config = dict(
    train_examples=184686,
    n_mels=80,
    hop_length=160,
    norm='batchnorm',
    depths=[14],
    kernel_size=3,
    nesterov=True,
    adamw_lr_other_params=0.0011,
)
Rows from block 2 of a small multi-label audio tagger, named by matrix and row number. Rows with one number belong to one channel. Each number is 500 + 25 x the weight over its row's rms, rounded and kept within 0 to 999. All counts start at 0. Numbers have three digits each.
After each channel's rows are labels from the 100 clips, of 14976, where the channel reaches its largest size: "loudest band" is the band of the loudest frequency at the time of the peak. Only what is clearly more common there than usual is listed. The data: single notes of musical instruments (NSynth). In brackets: how many of the 100, against the usual share in percent.
# filt: filter width-3 conv, dilation 4 (model.blocks.2.filt.weight, 320x320x3, each kernel summed), inputs 0-159
# gate: gate width-3 conv, dilation 4 (model.blocks.2.gate.weight, 320x320x3, each kernel summed), inputs 0-159
# out: residual pointwise conv (model.blocks.2.out.weight, 320x320x1, transposed), outputs 0-159

filt.136:491523486523502476469482507511531475463517522472497511532508475512492509478493533458443492484494473505485499530508521457494462507505482482504461488518530469511512495502446485487502489455496533469483481497496487491528528491492500496468467504426541499525500436463495490538504515490478498520508514503498505529510505468511482502513530478496504524534534525517489492526526556556485496513499515472509514505479489456509545503479464501536527455493485497501498499492504466457481491501505467
gate.136:503478497490524509493518473556465468500519522523517485505487478476481520557464499464474508519516501517536503488512513458477476536486463533490439488499467469478523552518474458574520497539516467499460513560503491499506490537491486499504502539515470480521492501507474498522507479507469503486495494495456478530512531451491436481474523536450552528499482486515507514487418464522502458494533520485495487527553526510498510496506501503494523532508450541481487512522522480482501548491486519
out.136:495528479498499519528547522524505496508481495494477531473504546501501494505494482532513480538484491510504512510524487544483473497473513454526515547519486514510495518485497514487526490533520479524487470533539509525527515507505504523548508491513491546476481513519452469508468501538500517504523442462526506484523504478477487525528449509538499490531501491489495521481502490439480515492502486529517511537516525525545497464478549515521527494476453488502507526529516489517517523515511486
loudest band: 500 to 1000 Hz (41 vs 11.3); 2000 to 4000 Hz (27 vs 8.2)

filt.8:486478478478498518483474522506496544547500544496470511512526472477507501493511455466510497477489478446471504474516478540521476488489515527492527499530527473502503498529519472504464469536500508492510492497467457505549482508488533512460471523497480494494495511484537503489472489483548488494475481507485468519488499497525526510461537495489507528520498488549538521459494452510552527468482456499467534483445493504522476526446472469498528450521477521503507510511519467466471501492511489
gate.8:501493498493489500452510474460532529480497519442480477544480471513517490488529460481476536491480473529541501505503519530471515553459496535541457475507556506506520514550511517460515540509517472500531505453522483491485494464498552505530533517474424472527442513495540505500495457479510513498478461471525505484457485489508491504436483472495478514505437486504524488480478486510502487517507504500519525509530504506532480496489486493498518527501485512479513526522496546512454442497550520
out.8:473501466486505513493525500497503443491531525509516506474526495507517538468544505499461538552510472523491553495509474496494488484497532470491543514490462510507554485494471460529498515495461527483545486489519532497494497552526491515495505499505483495518518483507491533485499567509468483508540514470482494500523473488542496523479510468508537516502482511506510496571541501556504489470491482523478497520515524541543496502525515508490497526507562518489503500509501536555553526526511490
loudest band: 250 to 500 Hz (45 vs 13.9)

filt.207:471535480544461508464482509518470526490464461440423486521496473526543488528496521478478511517472491502497523497473517477497478504485485479511496499483520525523473522487492527475497529545544503490517466488534498474508489504487521490487515496544539490523524527533474503530554541473513487490481520497492489459474461488513539487539524475529477473463501512495512487464494498480539494475514525480489502496522513542464531470485487485531503510478522461499464454479530472491480504542477503
gate.207:487473523488517590503494496516493496492455553473511492502523541468513456510517519457492540458487510511506504510522493487481512480458504539524469538471497466483516474472515450490462525512543502510450480491512538497530514508487473470509498494461497487504471457496489474493499490529527485498485511533499492526514535499522477508480493455483484525468447487469465482471491470516507494474497503481503498483509490509484480485478456524474499508504499499489487571526493539518463528502477522
out.207:478490471493452432506521542511484507469504479464499500480502524491529463473481492510517486484495502462528460472466468521522498506509475538472510497472497468477484492507503496477531444499497519472495507465481428499501509510541520508538527508495508455479490456523457479478474462494556514473524475461541472516501487489481456514462496514467491510483511493432502475477504511513510522502512470472501538498490515497484476509521473487482489496539503521481487480513530502509543507497510455
loudest band: 250 to 500 Hz (41 vs 13.9)

filt.38:480476501483492498528529510495484516489475508522474459515505442485500508498464519514498445526491431454515505505489498516525539506486502494473494489517473509540486526496514523528447479451556455464431496480486481518457481496511490539517575546505513471519486464508469490532491532530498492490520530508514507509506462487524520518484497486498495487485480507509523474545510447471496516488520472512460467508474508534549518542472501518513488501527507506460524459494535518505497523467452499
gate.38:487496522517533541501506470452526512476516531497514550525497518484494456500519507519486482476507534535495491488507499527500510494491485551503475498513498511507520490527513490527486508486501512503485485501534471497500489515537476494526539506479482531444474476508516465495550507476491503493512511478500453507504498496508497482502478495472497485518462528506458479464463512507502427474492541547522535509473538479495495496507495458535476442469482463514522532561517533450475528486514489
out.38:513508463482504545476501504503481472523516513484540496511434467520525500502481456533522532507478486463514496497487487474519481517498478514511544539500511463464483509504515496511482468535493520490472500515474516475486517492497515472482515492476508455493486492481539525513538519494537485487510492496498480484514543474521483477481517512520503482482459529492538488458535522511482510529478521472505462499540502533430490451474488511485474517533513499537514507566548465553545510542572483
loudest band: 250 to 500 Hz (71 vs 13.9)

filt.93:509493512507510521528479554486478497543504528515499454468509435475485535493502487484534496500505486482472460475512505536484512491502511500522521549503526527477556501474504535515531499499477501549493506484529518485558492515505479511482470494519476535462490529495527481500480482473505494504495507552521485515473531502520527518535520516481495552499510474475487523499503535489483504500483515496497520516471479488517477482509467524467515553511501506508521488524515559488479522496511469
gate.93:472485503464537539497610459472519487474459507471469463485525540492496523512513474468545501510537504503484467471497539571456488504549486492499504528508486512525511521496499510483509484494466528508497464531497527521504529550498456510467511501504484497481482506527522485525521521445519495508505496527494489528494545509519549510531506456485522474507471498517497522491464500456481487517477487501500500494518490464529482478517472552542502452488505517509472500507504521516511516485479490
out.93:467515524532546509505481480497513475452532502497515517514468550511471477476522468495456493463503464472511526528484527519503498517483528509505466491528482511528489454553446502521467534494537495474511546533509448473489494498549530497540500483495461514500514464495480455503504497444532488525517468518516506534508541513519463465539501511534508506485523531524530455486545499529494520466494414516543491555487520499531481497522493519562515520510506497504459514520558525516490547490475479
loudest band: 500 to 1000 Hz (53 vs 11.3)

filt.133:473503492477517483490484513497507487495534520529490486530546500521490499494496494524462505476553465435509498510502522510535470506507511476507469499519528550509470482484528507493462521477474489537457525513504466498507477530534429554484501529504492543486477502465494512532481534500517487461487482509543503504488520527475478456485500471497478478488488453528531527486513467497490496506510480502461498456516480465572545495509457464477511491479544546467516493541527529552491525517499498
gate.133:526499478477500500469463505539512521546523459494516482527506444457483508462500537483521495522519529476461490456557528516487435488509504499460470472494496522508517491481480519517520502470516545492492484477497502468447565557519511510504533482564480501498522512471486451504547494508482527476474463498538512519505479485505514464502509534475494467485518501480532460505469487493482499485485467511496493495506496505455541492501495525515538534485505510504458457491565560472470544477529503
out.133:491531480485565493531530498514529490521490485509483494515479499509520531454469500494457517498485510493503519534498520471504512488514500484479520484503518479490509457501486505478524447514477457496545542505509542508495547545465522532513511491453517472506508507484494464490459423484488475468495496532476495512530488534512479535517541495505478502511488533507459464501452549485488499496485450525516508483480503486513445470510475495492476504505481538509476518493487561469483498524508509
loudest band: 2000 to 4000 Hz (55 vs 8.2)

filt.120:537478471519485512452516508491498532535518493546518478491478503500489501479497491505498490507498482535480509525505526500506470489511494488505477504542500500533549501473522471489489530533520513503452456496509507494447523535488520475503492496541523510505515484539482489501462485499503521493485510537482523508511501540455561481478532483526511501515480466501510504503494473545478495533501479475489517479493498481495513512485514488494521470473431451470497511502502501475532514485438474
gate.120:513521519507496505507491489465481505514479493531552494492456529509488489469547469461468477516498496517488509480477502476513499570473566483464542513493454501483485493499498490523474506479455493498504471520485500495476486483505533520505504505504552482490466508473561516517517558492516478476494511494462506510516512507532472479510494478480510486498479448501466500476483489487484443461501524541559519452531525497518529495498476505535491481441510489515547505498516487475513498482502495
out.120:520516507471464477492517491496541467475475500493469483499496511469523493470486534507505480542498548520518480471498480463509506450505493517553491536471522488504452509554485499482490513531478499535510501513499494485531561488491493498477466444492528495482508509536469495474532485545498478492469480521535491497537482499519534488469500505546462443512496510520510525534500480488509523464489512535501504494481490470545512480483519535461523524497487505458520490507508475494483486473489491
loudest band: 250 to 500 Hz (33 vs 13.9)

filt.26:488490444538487509512506508533528502526477503504522469508505492501500499536481463530477460513498515491510517487545474510455534511537502497518522512486483466496520497482483480483519493558457490499478512434509495504529525511507474526509532504517497493510497500514522536491510499523499474533506492471481507479479487500504543486479496514469535477495517503512485471515454441538525499474488538487502516519524476479525472468511453503509517463485508496509529517502480527497501475489529530
gate.26:473498502543511515479473565490530550518490511497507499447507485520476462512493526465510491523499491482475509470492537560485531502510536535483486497488472475469490488480456468510512516476523580526495513456491490489528495485535483495502479517478497480500545497552508481502536502471488553525484537462486483533498461510484507469467479488495525469484510529501511500494532485484495480488530526482508521518516498472476476523483502486532495529490499526475496524509526470471449513492536504
out.26:539516516503498476523490545532505499503499461504506491524501494470505530484472520484515528495511544535512513493503542475538518526511497497487492464475497487459476491503534494553571492509464528489478557514531542495481502504481523560514533466536515507489528489501498482558488461538559475488518473504485522472504512524513496502526492448482485489503524530477463476498486497537503488469519448546498529432546501521500493500531476513492486514518535523477522485492537475507555467520502474
loudest band: 4000 to 8000 Hz (26 vs 2.4)

filt.104:464451463484506479482488514487520529534491503534552468437462496469529499503517520537527492528558472497491456500541501513503486523492509521483498497481495526511520550504495472449525538501556455490499469512502454495530488449506480520521483471534510529504532507518506508507470539488512508502495513493487500493492563488484532500448501509498531454507486523499527529491523503530498521506517519487532515522528494488491537472489502521522491448528457459473535533488493488510497528498504527
gate.104:509483518535548481495441499526514490491509545523491499514474500492510527491464515538519504508484510482498530521509502533497499488505498534497503543501506511501491505494459554516510491441513478476516497508516509499478482487502475490493522477502535518488520473489503523490474501464457444452539448526531470552481533504496427569503457543491543440527474517510500514503468497518474486475501516545531519536547496496507513493532500503484494496481517492493451516489522507545482498510522452
out.104:491495503522443509502522432499520487524518521442508502485515534536520543476505459516468518529493501500531454497544506491491519516545508490497488520492520548499497501548448508461531505465541527459491506489518486481484512453488516511471477522530560506534504514508494532502486473519475508482473475470479504472468527517494479463539494544506495489512483466445489549492472464512508493535462492496503479513494472515545524516535516546490513474532495491479527450526473430508509467536515481
loudest band: 250 to 500 Hz (40 vs 13.9)

filt.308:462503499508546487540491479495501435506541529477484532523470487503536539494514465485490495506507533525491516504516476494496501484502455497479519458446473506502480514530483526491537451466480532482516501527522471492515500505522486481482513492530509500516468484503484519453481475499480517508493510493509479486487509510469478488558501478470485492515564482541474472520508505516523512553434500487486536528515489550544487497528464505498501489470517529537543515544485505486495509472530494
gate.308:500494513501525492496487533479539540491483563537510530492533565443519489519487548525470491447493502487493519499504517479508462474495517500516478533515513516454514494498517501512515484458482474488534515514481546513489497485510494509482491472467483533463486485530469502512527553484487529534479525523485472480509535500507452490476462537518525497507460465508516477514502494533547516500485500512490509496494511495507544468505482502496575471524497492468491499494440537488507514480520517
out.308:521510503531510528502518536484491470496505484487455485475541502528486438507490508453516511503499551485502500543524480512504470513560502483516483481477501450509490545486507504458499494499508540514470494514493489471454489461483479500477501497511506502511550501495504549484456526490529455490521519465488486485465508511461474496531496490498529449499473455463458483482483504476482485573511488450477528452518494484525488525471484467477505470501500515452524458502528525475521510523507489
loudest band: 4000 to 8000 Hz (35 vs 2.4); 1000 to 2000 Hz (35 vs 11.9)

filt.227:540476487427532500504529499466505446509453509468481490490531488527534479500503513513451468537513509528469467482533454516467505506462514490470516480546580452540481509499503483553493496480465509519519469476486539543539504533521529461517503519541489501445478477508514537520507526492556519479482428517511500502543493469475482516498512522483448445498493520482547522532496524502450510492508535468481492482476495494516470514444509468532517467496498536511507519502528463501495476509513515
gate.227:517453469503492456494525505503469468470501455488484478494495470516535522523515514456467499513502535574494511501569512521481509477500525515474476476458531484515545474547476518522506532481460522557479465484481491461493481506491482504471513495551508556498536487500533525455530530497533480520492478521493520452510460510454478489509446509487526487454483529490499530523527471467503462519507511483518509521470517509483460491478500545508475481506505478478511508523513512458514496486492536
out.227:512500502529479503510515477477512489502522498541488496551499484510528483473566468474490489486517457485503533495518477487483549488485509534496484526507532504469478526487548512487452535514482466509542459527474509510511533456473540538496508534478490536513494467528496494526526498541522515510510462525489480480518509473513484502441519472489503470477550482478530511478504523458520530535517486487475513477466484509537510484477487540475541461540523538511509479504536516496485542523545520
loudest band: 500 to 1000 Hz (29 vs 11.3)

filt.251:505515493483518517472497531460536511492468481581506440516524551484488434513500522505458503482469503578467487492482520508493501502489507490495507506532511453533535497498527498507461487471500531557524522474501502522554472522519506493487470478461509517499533505517513548504428532496476498515496543515482472488473483491482520533538523468489499512470522486516499484525466511486508492510496476534506523528537540512474545534509457499487503471503515509520524517506450504501473511486525509
gate.251:512461501462530432541487483517526535467502491519489542461526498502507483486533493509496517502528464518516498477511474482510502518489469526504476466511513521520499491496483499546514495501519509479514499504520492499514541516471475540501457483530496487512510496539536478469487526529511520481466514531500510493525534499463551530464485533484529535481456520529518490510505440579503512524522469475560539485490503488514472531480512522508490518491484505550509452525504494497472559442505484
out.251:504524461494513492496550488504525577547498511460500537484506491479515483463533508497491505524513531481465503523499502519526484447527525511518466515530492505500529526474485534514460485550483508518461525505480456474519496527470532433549502463513474505479508500483507513541520492504547467500549452511563500528505492522488494496488500511521499515514465478486495489534514545542473470482513540485512503515512501478530502510571499530551512478503507490524501496532475481458497522480490501
loudest band: 2000 to 4000 Hz (39 vs 8.2); 1000 to 2000 Hz (33 vs 11.9)

filt.159:524491511529463494493505486442506497526524483503551468481512518504455489499452524498495510480474503549493518503487489486526480458474495480479533511537513506526467513482508494496475505528523479521492516530473442494521509461426494501503530514485544532521508567442482496492513522505498516534520531527483512501452461476485521454513509445511480505545504521466525507484491525501527516520518476523492485541498556481471491463524511485515483483523472516484526507499510487510523545498539529
gate.159:502430528478565520463496490494527486482458458515480488496502478498499506513521473501455476490518500479484526475540515512506513500479524462534494486507485503522488495540488500520501548546509472507465564519508526472557490464463488476499524485511487483526515541516466512470519528463497449517472502475479467483521535510503523513455526448524485463535484472477492529524505445525473474531539467524516513484453496511512507479509465515528527499529508512503486516518502509516502504516490489
out.159:510516445548483483499468516477516462489486445479519486467509516486505512471516483517528508542460515493507521481539513450465522483499536494489450555517473492502528528532544477538534501533503497524475470453501486485511494516487498510532564484487508476474539517515487528518494497468529470494504450466521505513470508513509525469489479460474499523500516498506558537476490486512528521516492456509537516497501484465506514475469507497452516517510514503457501508488501472493500496493503499
loudest band: 250 to 500 Hz (47 vs 13.9)

filt.190:469514514511473476528506470508494488508459461464510513489500492557511428522524474536560447539447475491491455505525487464514473512469545506492495502541511452493486505505467520483477504531519492494498465493487464503526513508514504520450521447474497483494504491479491522492530513487474501504492509513536498521515488525515464498515483467497476504541514544472504532468500525477473534500532524439533495476507527513446486523509459480504495526526494521456549472498542479542524530466481541
gate.190:539481498505506522498484494511471497528518505498535521498496499538514500506551554483471528454496519502461497517519508500519481529517502490470544521500515503479494458520449523469545507475498520488506493535524490507519504496499493503512500514488549504490580491502469500556491458485445539448471511521518508449522488474460489464486504506484457504492493522489446519484445500446528524498446560508477514517473477472493488518506524541515484468487504501488472478509540553531504469496535532
out.190:472526548483497508554532469540532478497509463500514478503541490479533499462482478486553519455513494511505452499498507510487522510516520487498523516472500522497510492505477476505477540548513486478451552459505497514466532507497466490515499498507513516449495485508569492464484494476510541506506469481516541513498539497492469470498477485519514458532511472516501481489470479491456498501520541490501460493519450526488497526432549471520511534527496464482482485488505524457514491499499543
loudest band: 4000 to 8000 Hz (29 vs 2.4)

filt.293:469494490517487518525511534494528492472483510536554479528447485505488487490486500580480528450496458513533524511539496510495489503481520514502503486540487500462491538451478499500517512504496468569507493512517456509459527507510475507503506504480517572498513484502520504506491549501516458493537465477516474510489495472483515498524482521489487512521486504461490544517505500489511502521474477533481477492479504481487462515470499501505516442482503492469499487466510488516519513508513531
gate.293:510459482494507495531500529511458485486498490455534472505517531502508523455523547508529501526527541517505503544494502529491506478515512542536477501531480535470499526487513520531470436468487477495467516482520547518496463500502542517461500509491512517499473502490502505537485530510517479510506478476515507498536522460532485506559499502460490465525495499508527514471509482494506527529553493465483500524492510480525537498497496507513498497478540485510513500476509554528527520561492519
out.293:474500470466540480556494518452490466523500521476470525516494535481504547494508522495511461506485474488492544504542503534507533480463536536519514535523538477532503493497470476496502516475511522468493530537547526481545488536437485496453520447475518524497483491498513532545523509500505510509475489519493518511484538517473507512504473535505508503475458526484508492513475505501515556547517493522481509494491504479532497506536524506520495526529505508517547515506501532531479474487468468
loudest band: 1000 to 2000 Hz (36 vs 11.9)

filt.72:486507510522520475434558486510532428465492491554472505472504497501515518489527494457490493544508477436496531527471487546451538502524498539517474511539519473497491477507553507501507497507513512524470489508503513504512481497496485530511476474484490491522491489494533508493483490528548465462496500492498499546479477487508504499500502546502478504551489488499507464493518485507511467509482482502491544483489522532547520500529533500505471476500497569496502462479433506540527518488498552
gate.72:519500522522512540456488490530497505533483495543492511479501510496514496485527480496540486512526521504473468459470497535508524506483506506490449506498536510500469504497510489485524466499521510481472495430489536499480492491516490523470482501489464487513500521510480511474492484524460495494508447505509543482497480492500531478536510458522529519494545565502464489520523519496505453483521456454506509511487469515496573521529506516521520486504503544508512457541472528503525474505537501
out.72:500494512488538494509521504481497501545463485509494493557492504456500508495488525519483483489504480494516493488494490521515514536471521541495515518530516506505480497507523504497500487497460485545524510523470498511495520504499498539492474514545479487510510471533512524517454457459461473498465521520457489492451498511521500514504525509483532521519532522514463502488467487530481479494507490479496493478515515527522481511492473455475517484448455552532468496543467497472501517532509517
loudest band: 1000 to 2000 Hz (30 vs 11.9)

filt.108:456505457489516488471537512543513542499452513488461482515490500496526460524531488457526452466453490481496500469538491509498491502461446515485512499496505506485506504505496491484526494485541498455487493490478475496512525547513511509513452528520479499500515518466503455499488492481509482518508478479549461529488486523492529459466476512502484512482511541502471496555492536522497467465525544505533528524461493481501536518484503520497507527505529522517483533533534536483512476503508539
gate.108:488493531483507508476498494526494515512483468539518470511496465510499502477517548516502481515520538516443444455493476494506510486511486480458462526537491491543540498481517545516503473525537437504490499485477496472487526497465515506513494520505511518520522487479496452473481519513512425484479525485485513529495543509473537510527520455486469493502470476468522495461525493528481498465446561469535546528492521536456560493523558515482466510476488474484521526509492503542537521517506531
out.108:477468491484542525528514466578490489493515511529490516526478491543502511505527491494474515523495515500464425490505452481508497497511500467482517523512479478502511508491482501539507489459521486526488450495475530523517493519509498473533510478538530503471508552502459493498494502496501481510515547540515514554459502508526502453479520474440505517524524544496506511487500542457512478502499512515494513520498488509566499494491479478523450480491533472477487475467456481452511529464487483
loudest band: 500 to 1000 Hz (28 vs 11.3)

filt.234:530515496552475494491497513546517503511561536552462543517496512529487504523470500494463516497455505475504472488420493478515502507479551515493544479505485492515510519568506514469483505500512508457506497481503498537499507485536456484450488515518479497488524538492474497516435455513463481522472496510517489514491523503502494436498500535469511515475544508500491513508487496538502495524485480480503486500453483528474513482501488477486523481520516514499547478524499538516503476477502503
gate.234:493456536490485511527543510477526499514507553526558492531476462492539523495447468490519481475569543540504515526479497471497510530453480505509460490490501480502508506497522522472526526548457508527491494463506458457476500509428537504469524481525529509462486512484503494487505494509498501493557480510455469504499494514503494457523510491498480477503507514462492516492492494528482511513477505500490496561489547511492512497493500486490492480494499511530518537510466478526503490525486469
out.234:534508505528471541554521495517502484482490504504502465524538484510488510496464464532457464492496491527499507472515512472527457510501543448509468474469469524496522509496520473477515498528502509462490513544459544523456498523500502470518483488503517518529486516530487467535506493535492559521491530507463474498476469526500475482513506500474455451478480504488497483536439509484412472477508519464539460559483517475483542507516465489479534510528460480488504502486521474531529445482497501
loudest band: 500 to 1000 Hz (41 vs 11.3); 250 to 500 Hz (35 vs 13.9)