config.toml
model = "multi-label audio tagger"
dataset = "single notes of musical instruments (NSynth)"
train_examples = 184686
n_mels = 80
hop_length = 160
input = "log_mel"
spec_augment = false
win_length = 512
arch = "wavenet"
norm = "batchnorm"
depths = [14]
kernel_size = 3
stem = "single"
widths = [320]
num_labels = 36
init = "torch_default"
residual_init = "none"
optimizer = "muon"
muon_scale = "match_rms_adamw"
learning_rate = 0.0062
momentum = 0.85
nesterov = true
orthogonalizer = "newton_schulz_5"
adamw_lr_other_params = 0.0011
max_grad_norm = 3.0
gradient_centralization = true
max_steps = 2800
batch_size = 64
epochs = 1.0
lr_schedule = "step"
warmup_steps = 560
weight_decay = 0.4
adamw_weight_decay_other_params = 0.05
Rows from block 2, named by matrix and row number. Rows with one number belong to one channel. Each number is 128 + 32 x the weight over its row's rms, rounded and kept within 0 to 255. All counts start at 0. Numbers have three digits each. After the name is the row's rms in percent of the matrix's.
# filt: filter width-3 conv, dilation 4 (model.blocks.2.filt.weight, 320x320x3), inputs 0-45, a 3 kernel for each
# gate: gate width-3 conv, dilation 4 (model.blocks.2.gate.weight, 320x320x3), inputs 0-45, a 3 kernel for each
# out: residual pointwise conv (model.blocks.2.out.weight, 320x320x1, transposed), outputs 0-159
filt.294 100:127127154074146139096146124043057090118121148090153117130185156107185123144085099139116137116152131090109115112126144140075090098108180133171191134104121115128121105118075064169145071189124118072104105093130163122127158141145118118139124109161127163094111181166084149159108105102162163138113171107187132117093157099070151145120183147161130120142135125083109109127071170093180120156125123131151114186137122114082149
gate.294 101:096171182178107143092111092151134139120158131139174147119161101134170126141126118139146134161159168147098136118097139108138103171130082202169013087090131098153131174175106128136088111122059137095111104124113095131168085116089151111142169111037138137137175149131187134160139182099132114061121116169146081064147125118171153098146104189160149169185126129161143132163098087165081040126136138110137130177184157079093137
out.294 104:066112131088155112125159112079111170093138059125138142158079138166183085132141112122122153157149136143139134072138149159086195155149146108135147142124164212169160200127102122129108129126097074071096138123169131147164119087114113126117151136102122161097122138146117111146113125137070118124162095116112092114177133153129157103085112126130148126155094111111140157128156113157117121201136099142111154174149131112171140116142173130092091149143140164205126183155087118144204132144156143
filt.295 103:124143045112143135126163118074194132142147125068126138168157048147135121120120130099112135148140104086143116153169187136189145088085146075144118149170131149132132196111117128126112110228110147116155108148100095135125111149129110157150141100200157126126164169101146135196146139176107140146105083137113133151157169122144157138127181156099103120162151112088178153136075134080084166124123146087128116103086077137064119
gate.295 093:172132155107158116073093146173161129129087063126163145136116149157130167143109185153124139108116152111149109079068111080120105144146098154112099137151066118093177140139163105120098154121175105143173188174171121084151144081127144094105141121114164123142160135145135142133116103154101100108123133130143214173172092109165091078132094120117133131171164156161181143127122117148102161149137131167116149136133197119107146
out.295 098:114124144081100141107159160140115113117127147159070164065098152113099124154151133108142117152095160150099107108126143144091132130129115125150168119082099106124131129106100154093105071147111158162177109115099142108131187181148131137092129095116149094152094110165120133095138102220156132134180123113102108115179117173154141086102147150135115113117195128141143051147168133137043159122144142160191146127099152158098187156066103140109125129152126188084150178199181043186048104109144116
filt.296 099:148117111087149125153143146177161140161126092045084088126144087087112131167132112166099135129111113102165138171150131108121121104103098127053063114115141157182129136123149115074073172192176052124123101111139107146137123102083137068148211119183124158112108152160126088120143116090078107115133114103086137117218138137140155133150142125137126143157137131119090121143147114143193153089090128149100181144133145101090165
gate.296 099:104120107136118151178141149190184146128097109141102105150128132130175170098070096127091093097112103124109117111143126124103135110129097092144121137103119169094130149111180147121127089113115159162126104117120182177146180157202161166077143189115114153152153105121175150178132138182060061080149150159182112174104154135113169151109111105141139096113128145114159159146138125120131083095122110126145154164161151131123153
out.296 097:146130139180150147113141121176115166126094158136096128115147104149158115138146121145091174156108122166087119064084165106122168107116116104114113120148163228119119149150111113079136114115153088044124151094146228167147137129174139143144134128091086115184124119133133096173191125145104127097200144105110054138111131218105171121093118121144142217139110140131118104124230118125166074046169178104152081127125152121069168143124133156104109137098127153088137086154109152130094132151090166
filt.297 098:130115115168134140105094092185138159131128153169126149129116143096117097111152131106167097147136131131163143072129109132100115074123153122136132168204200114103086143094108119137115088165114138110096121170100108121120098137146139126148054189158172081129151135082108126150144165147070120187199195219103085114184134087169215175169152133133072113139122098132149107101098143081094133168152117118126123120125139135162142
gate.297 100:154207135141111132122054148149190186125137080078128127157161156125125054133154172098124084139152148087077129173187182125099133099110127105183170153117126104139111122109193109051106091090148147159201159219164114133148129137093100100115084149145155093114138173134096150148154116125140126180199177124119119097067105126132124101055087148107119117140104114106108155118131195116137135124141132131114154137104128131126091
out.297 102:173193086171146109101116143152139145160103126072174122127084140140146125164058136110191114120072090051157138131153058169108121055145180157171103091091114149197149156095147106110103087129135122179107139141099162097123124119185143140086144042128153125170144101107159145206083149188125100109089096099106118086106154168141169081094067164146080175135161121111117083092085146101115132127089114117136132152153149170120138174094153108134147069132120110145202117132095131139148142118089176
filt.298 099:118157141138109164079154112043075083082106095106164073149156140112149041128110111089150157121139165156147184102083067136197131159178161123164087124160151150143167093160136167113091069105202107066080095129090121102113131120157162130113118142120120140105099096116139145124123140128113127181135138156126131124139107134101109128087103146137072106091119149128117136184139120180153089128098120110071115160162173164173176
gate.298 101:123080079114129107167122126142140109133139183157146153133137153151127109168201185158132134139110108159193155165086155196131129147172104172078167220181075131122158008125101176126131153131206057142106095093104177142136131160110124137101149154122074161129164152122101142119139096119104134100189154178194133143086138126130124130162160152112060083127164078124116121152118132190145063167137178142122086174134088130091088
out.298 099:091128138181173173113141110179144123160138083143143129087113120117129079089175072188071172161161132149151169099169115150134109106147105086151138135093143166127080082139096072095107127132151169192090150112140151142109145091109158090088105173113174129105135103123119071140162078100089044126119151095122166115096132142148059145198144105143134137142110127160135228088128142152067113114104102136155151103125196103100129125185157148157136141151155146098090137125098128087150137171049170
filt.299 101:068096066098162126175119126144183158109099129065053136175149142096114117134125190099106147118118122127113174174195148130086193085060103165180122189173126110169207131081159098127130123054111080129102137142135138137100112159152115171172164138152078079062125167189096111137083130126136137110131131109054124117152111134123100097086070072178171137096095150131165156176141177177097118104127080087104126121108088145138187
gate.299 103:192163084122117122113181129176201145070103111179182172088087101133075062094101112063142120130100117063093122074087092090092105091104059156163113083113099052092108105120136120104153162178142150192128211182154046081110093133162186161164093080099140146112082114110121146106109129135157142122112146139158118189159132113113104109167165171176124165085076088132112105112094117148116163118161161084088120156146130143097129
out.299 100:131158074139159106106133044114119160107130098111095127106152094134149195103075090076149095149140064155126103180117109113097101106075131145092191148108125130157138143116110169152057135135126154135069151086192118088128149175135136111118101094145177120088122103101159115132163105115095129077177154118118149140054086154103088112174127139131138148129151141133125157110158163100121171140082094074120157063104096081206085095090168075198074103167174184139109135154117176127168106132183142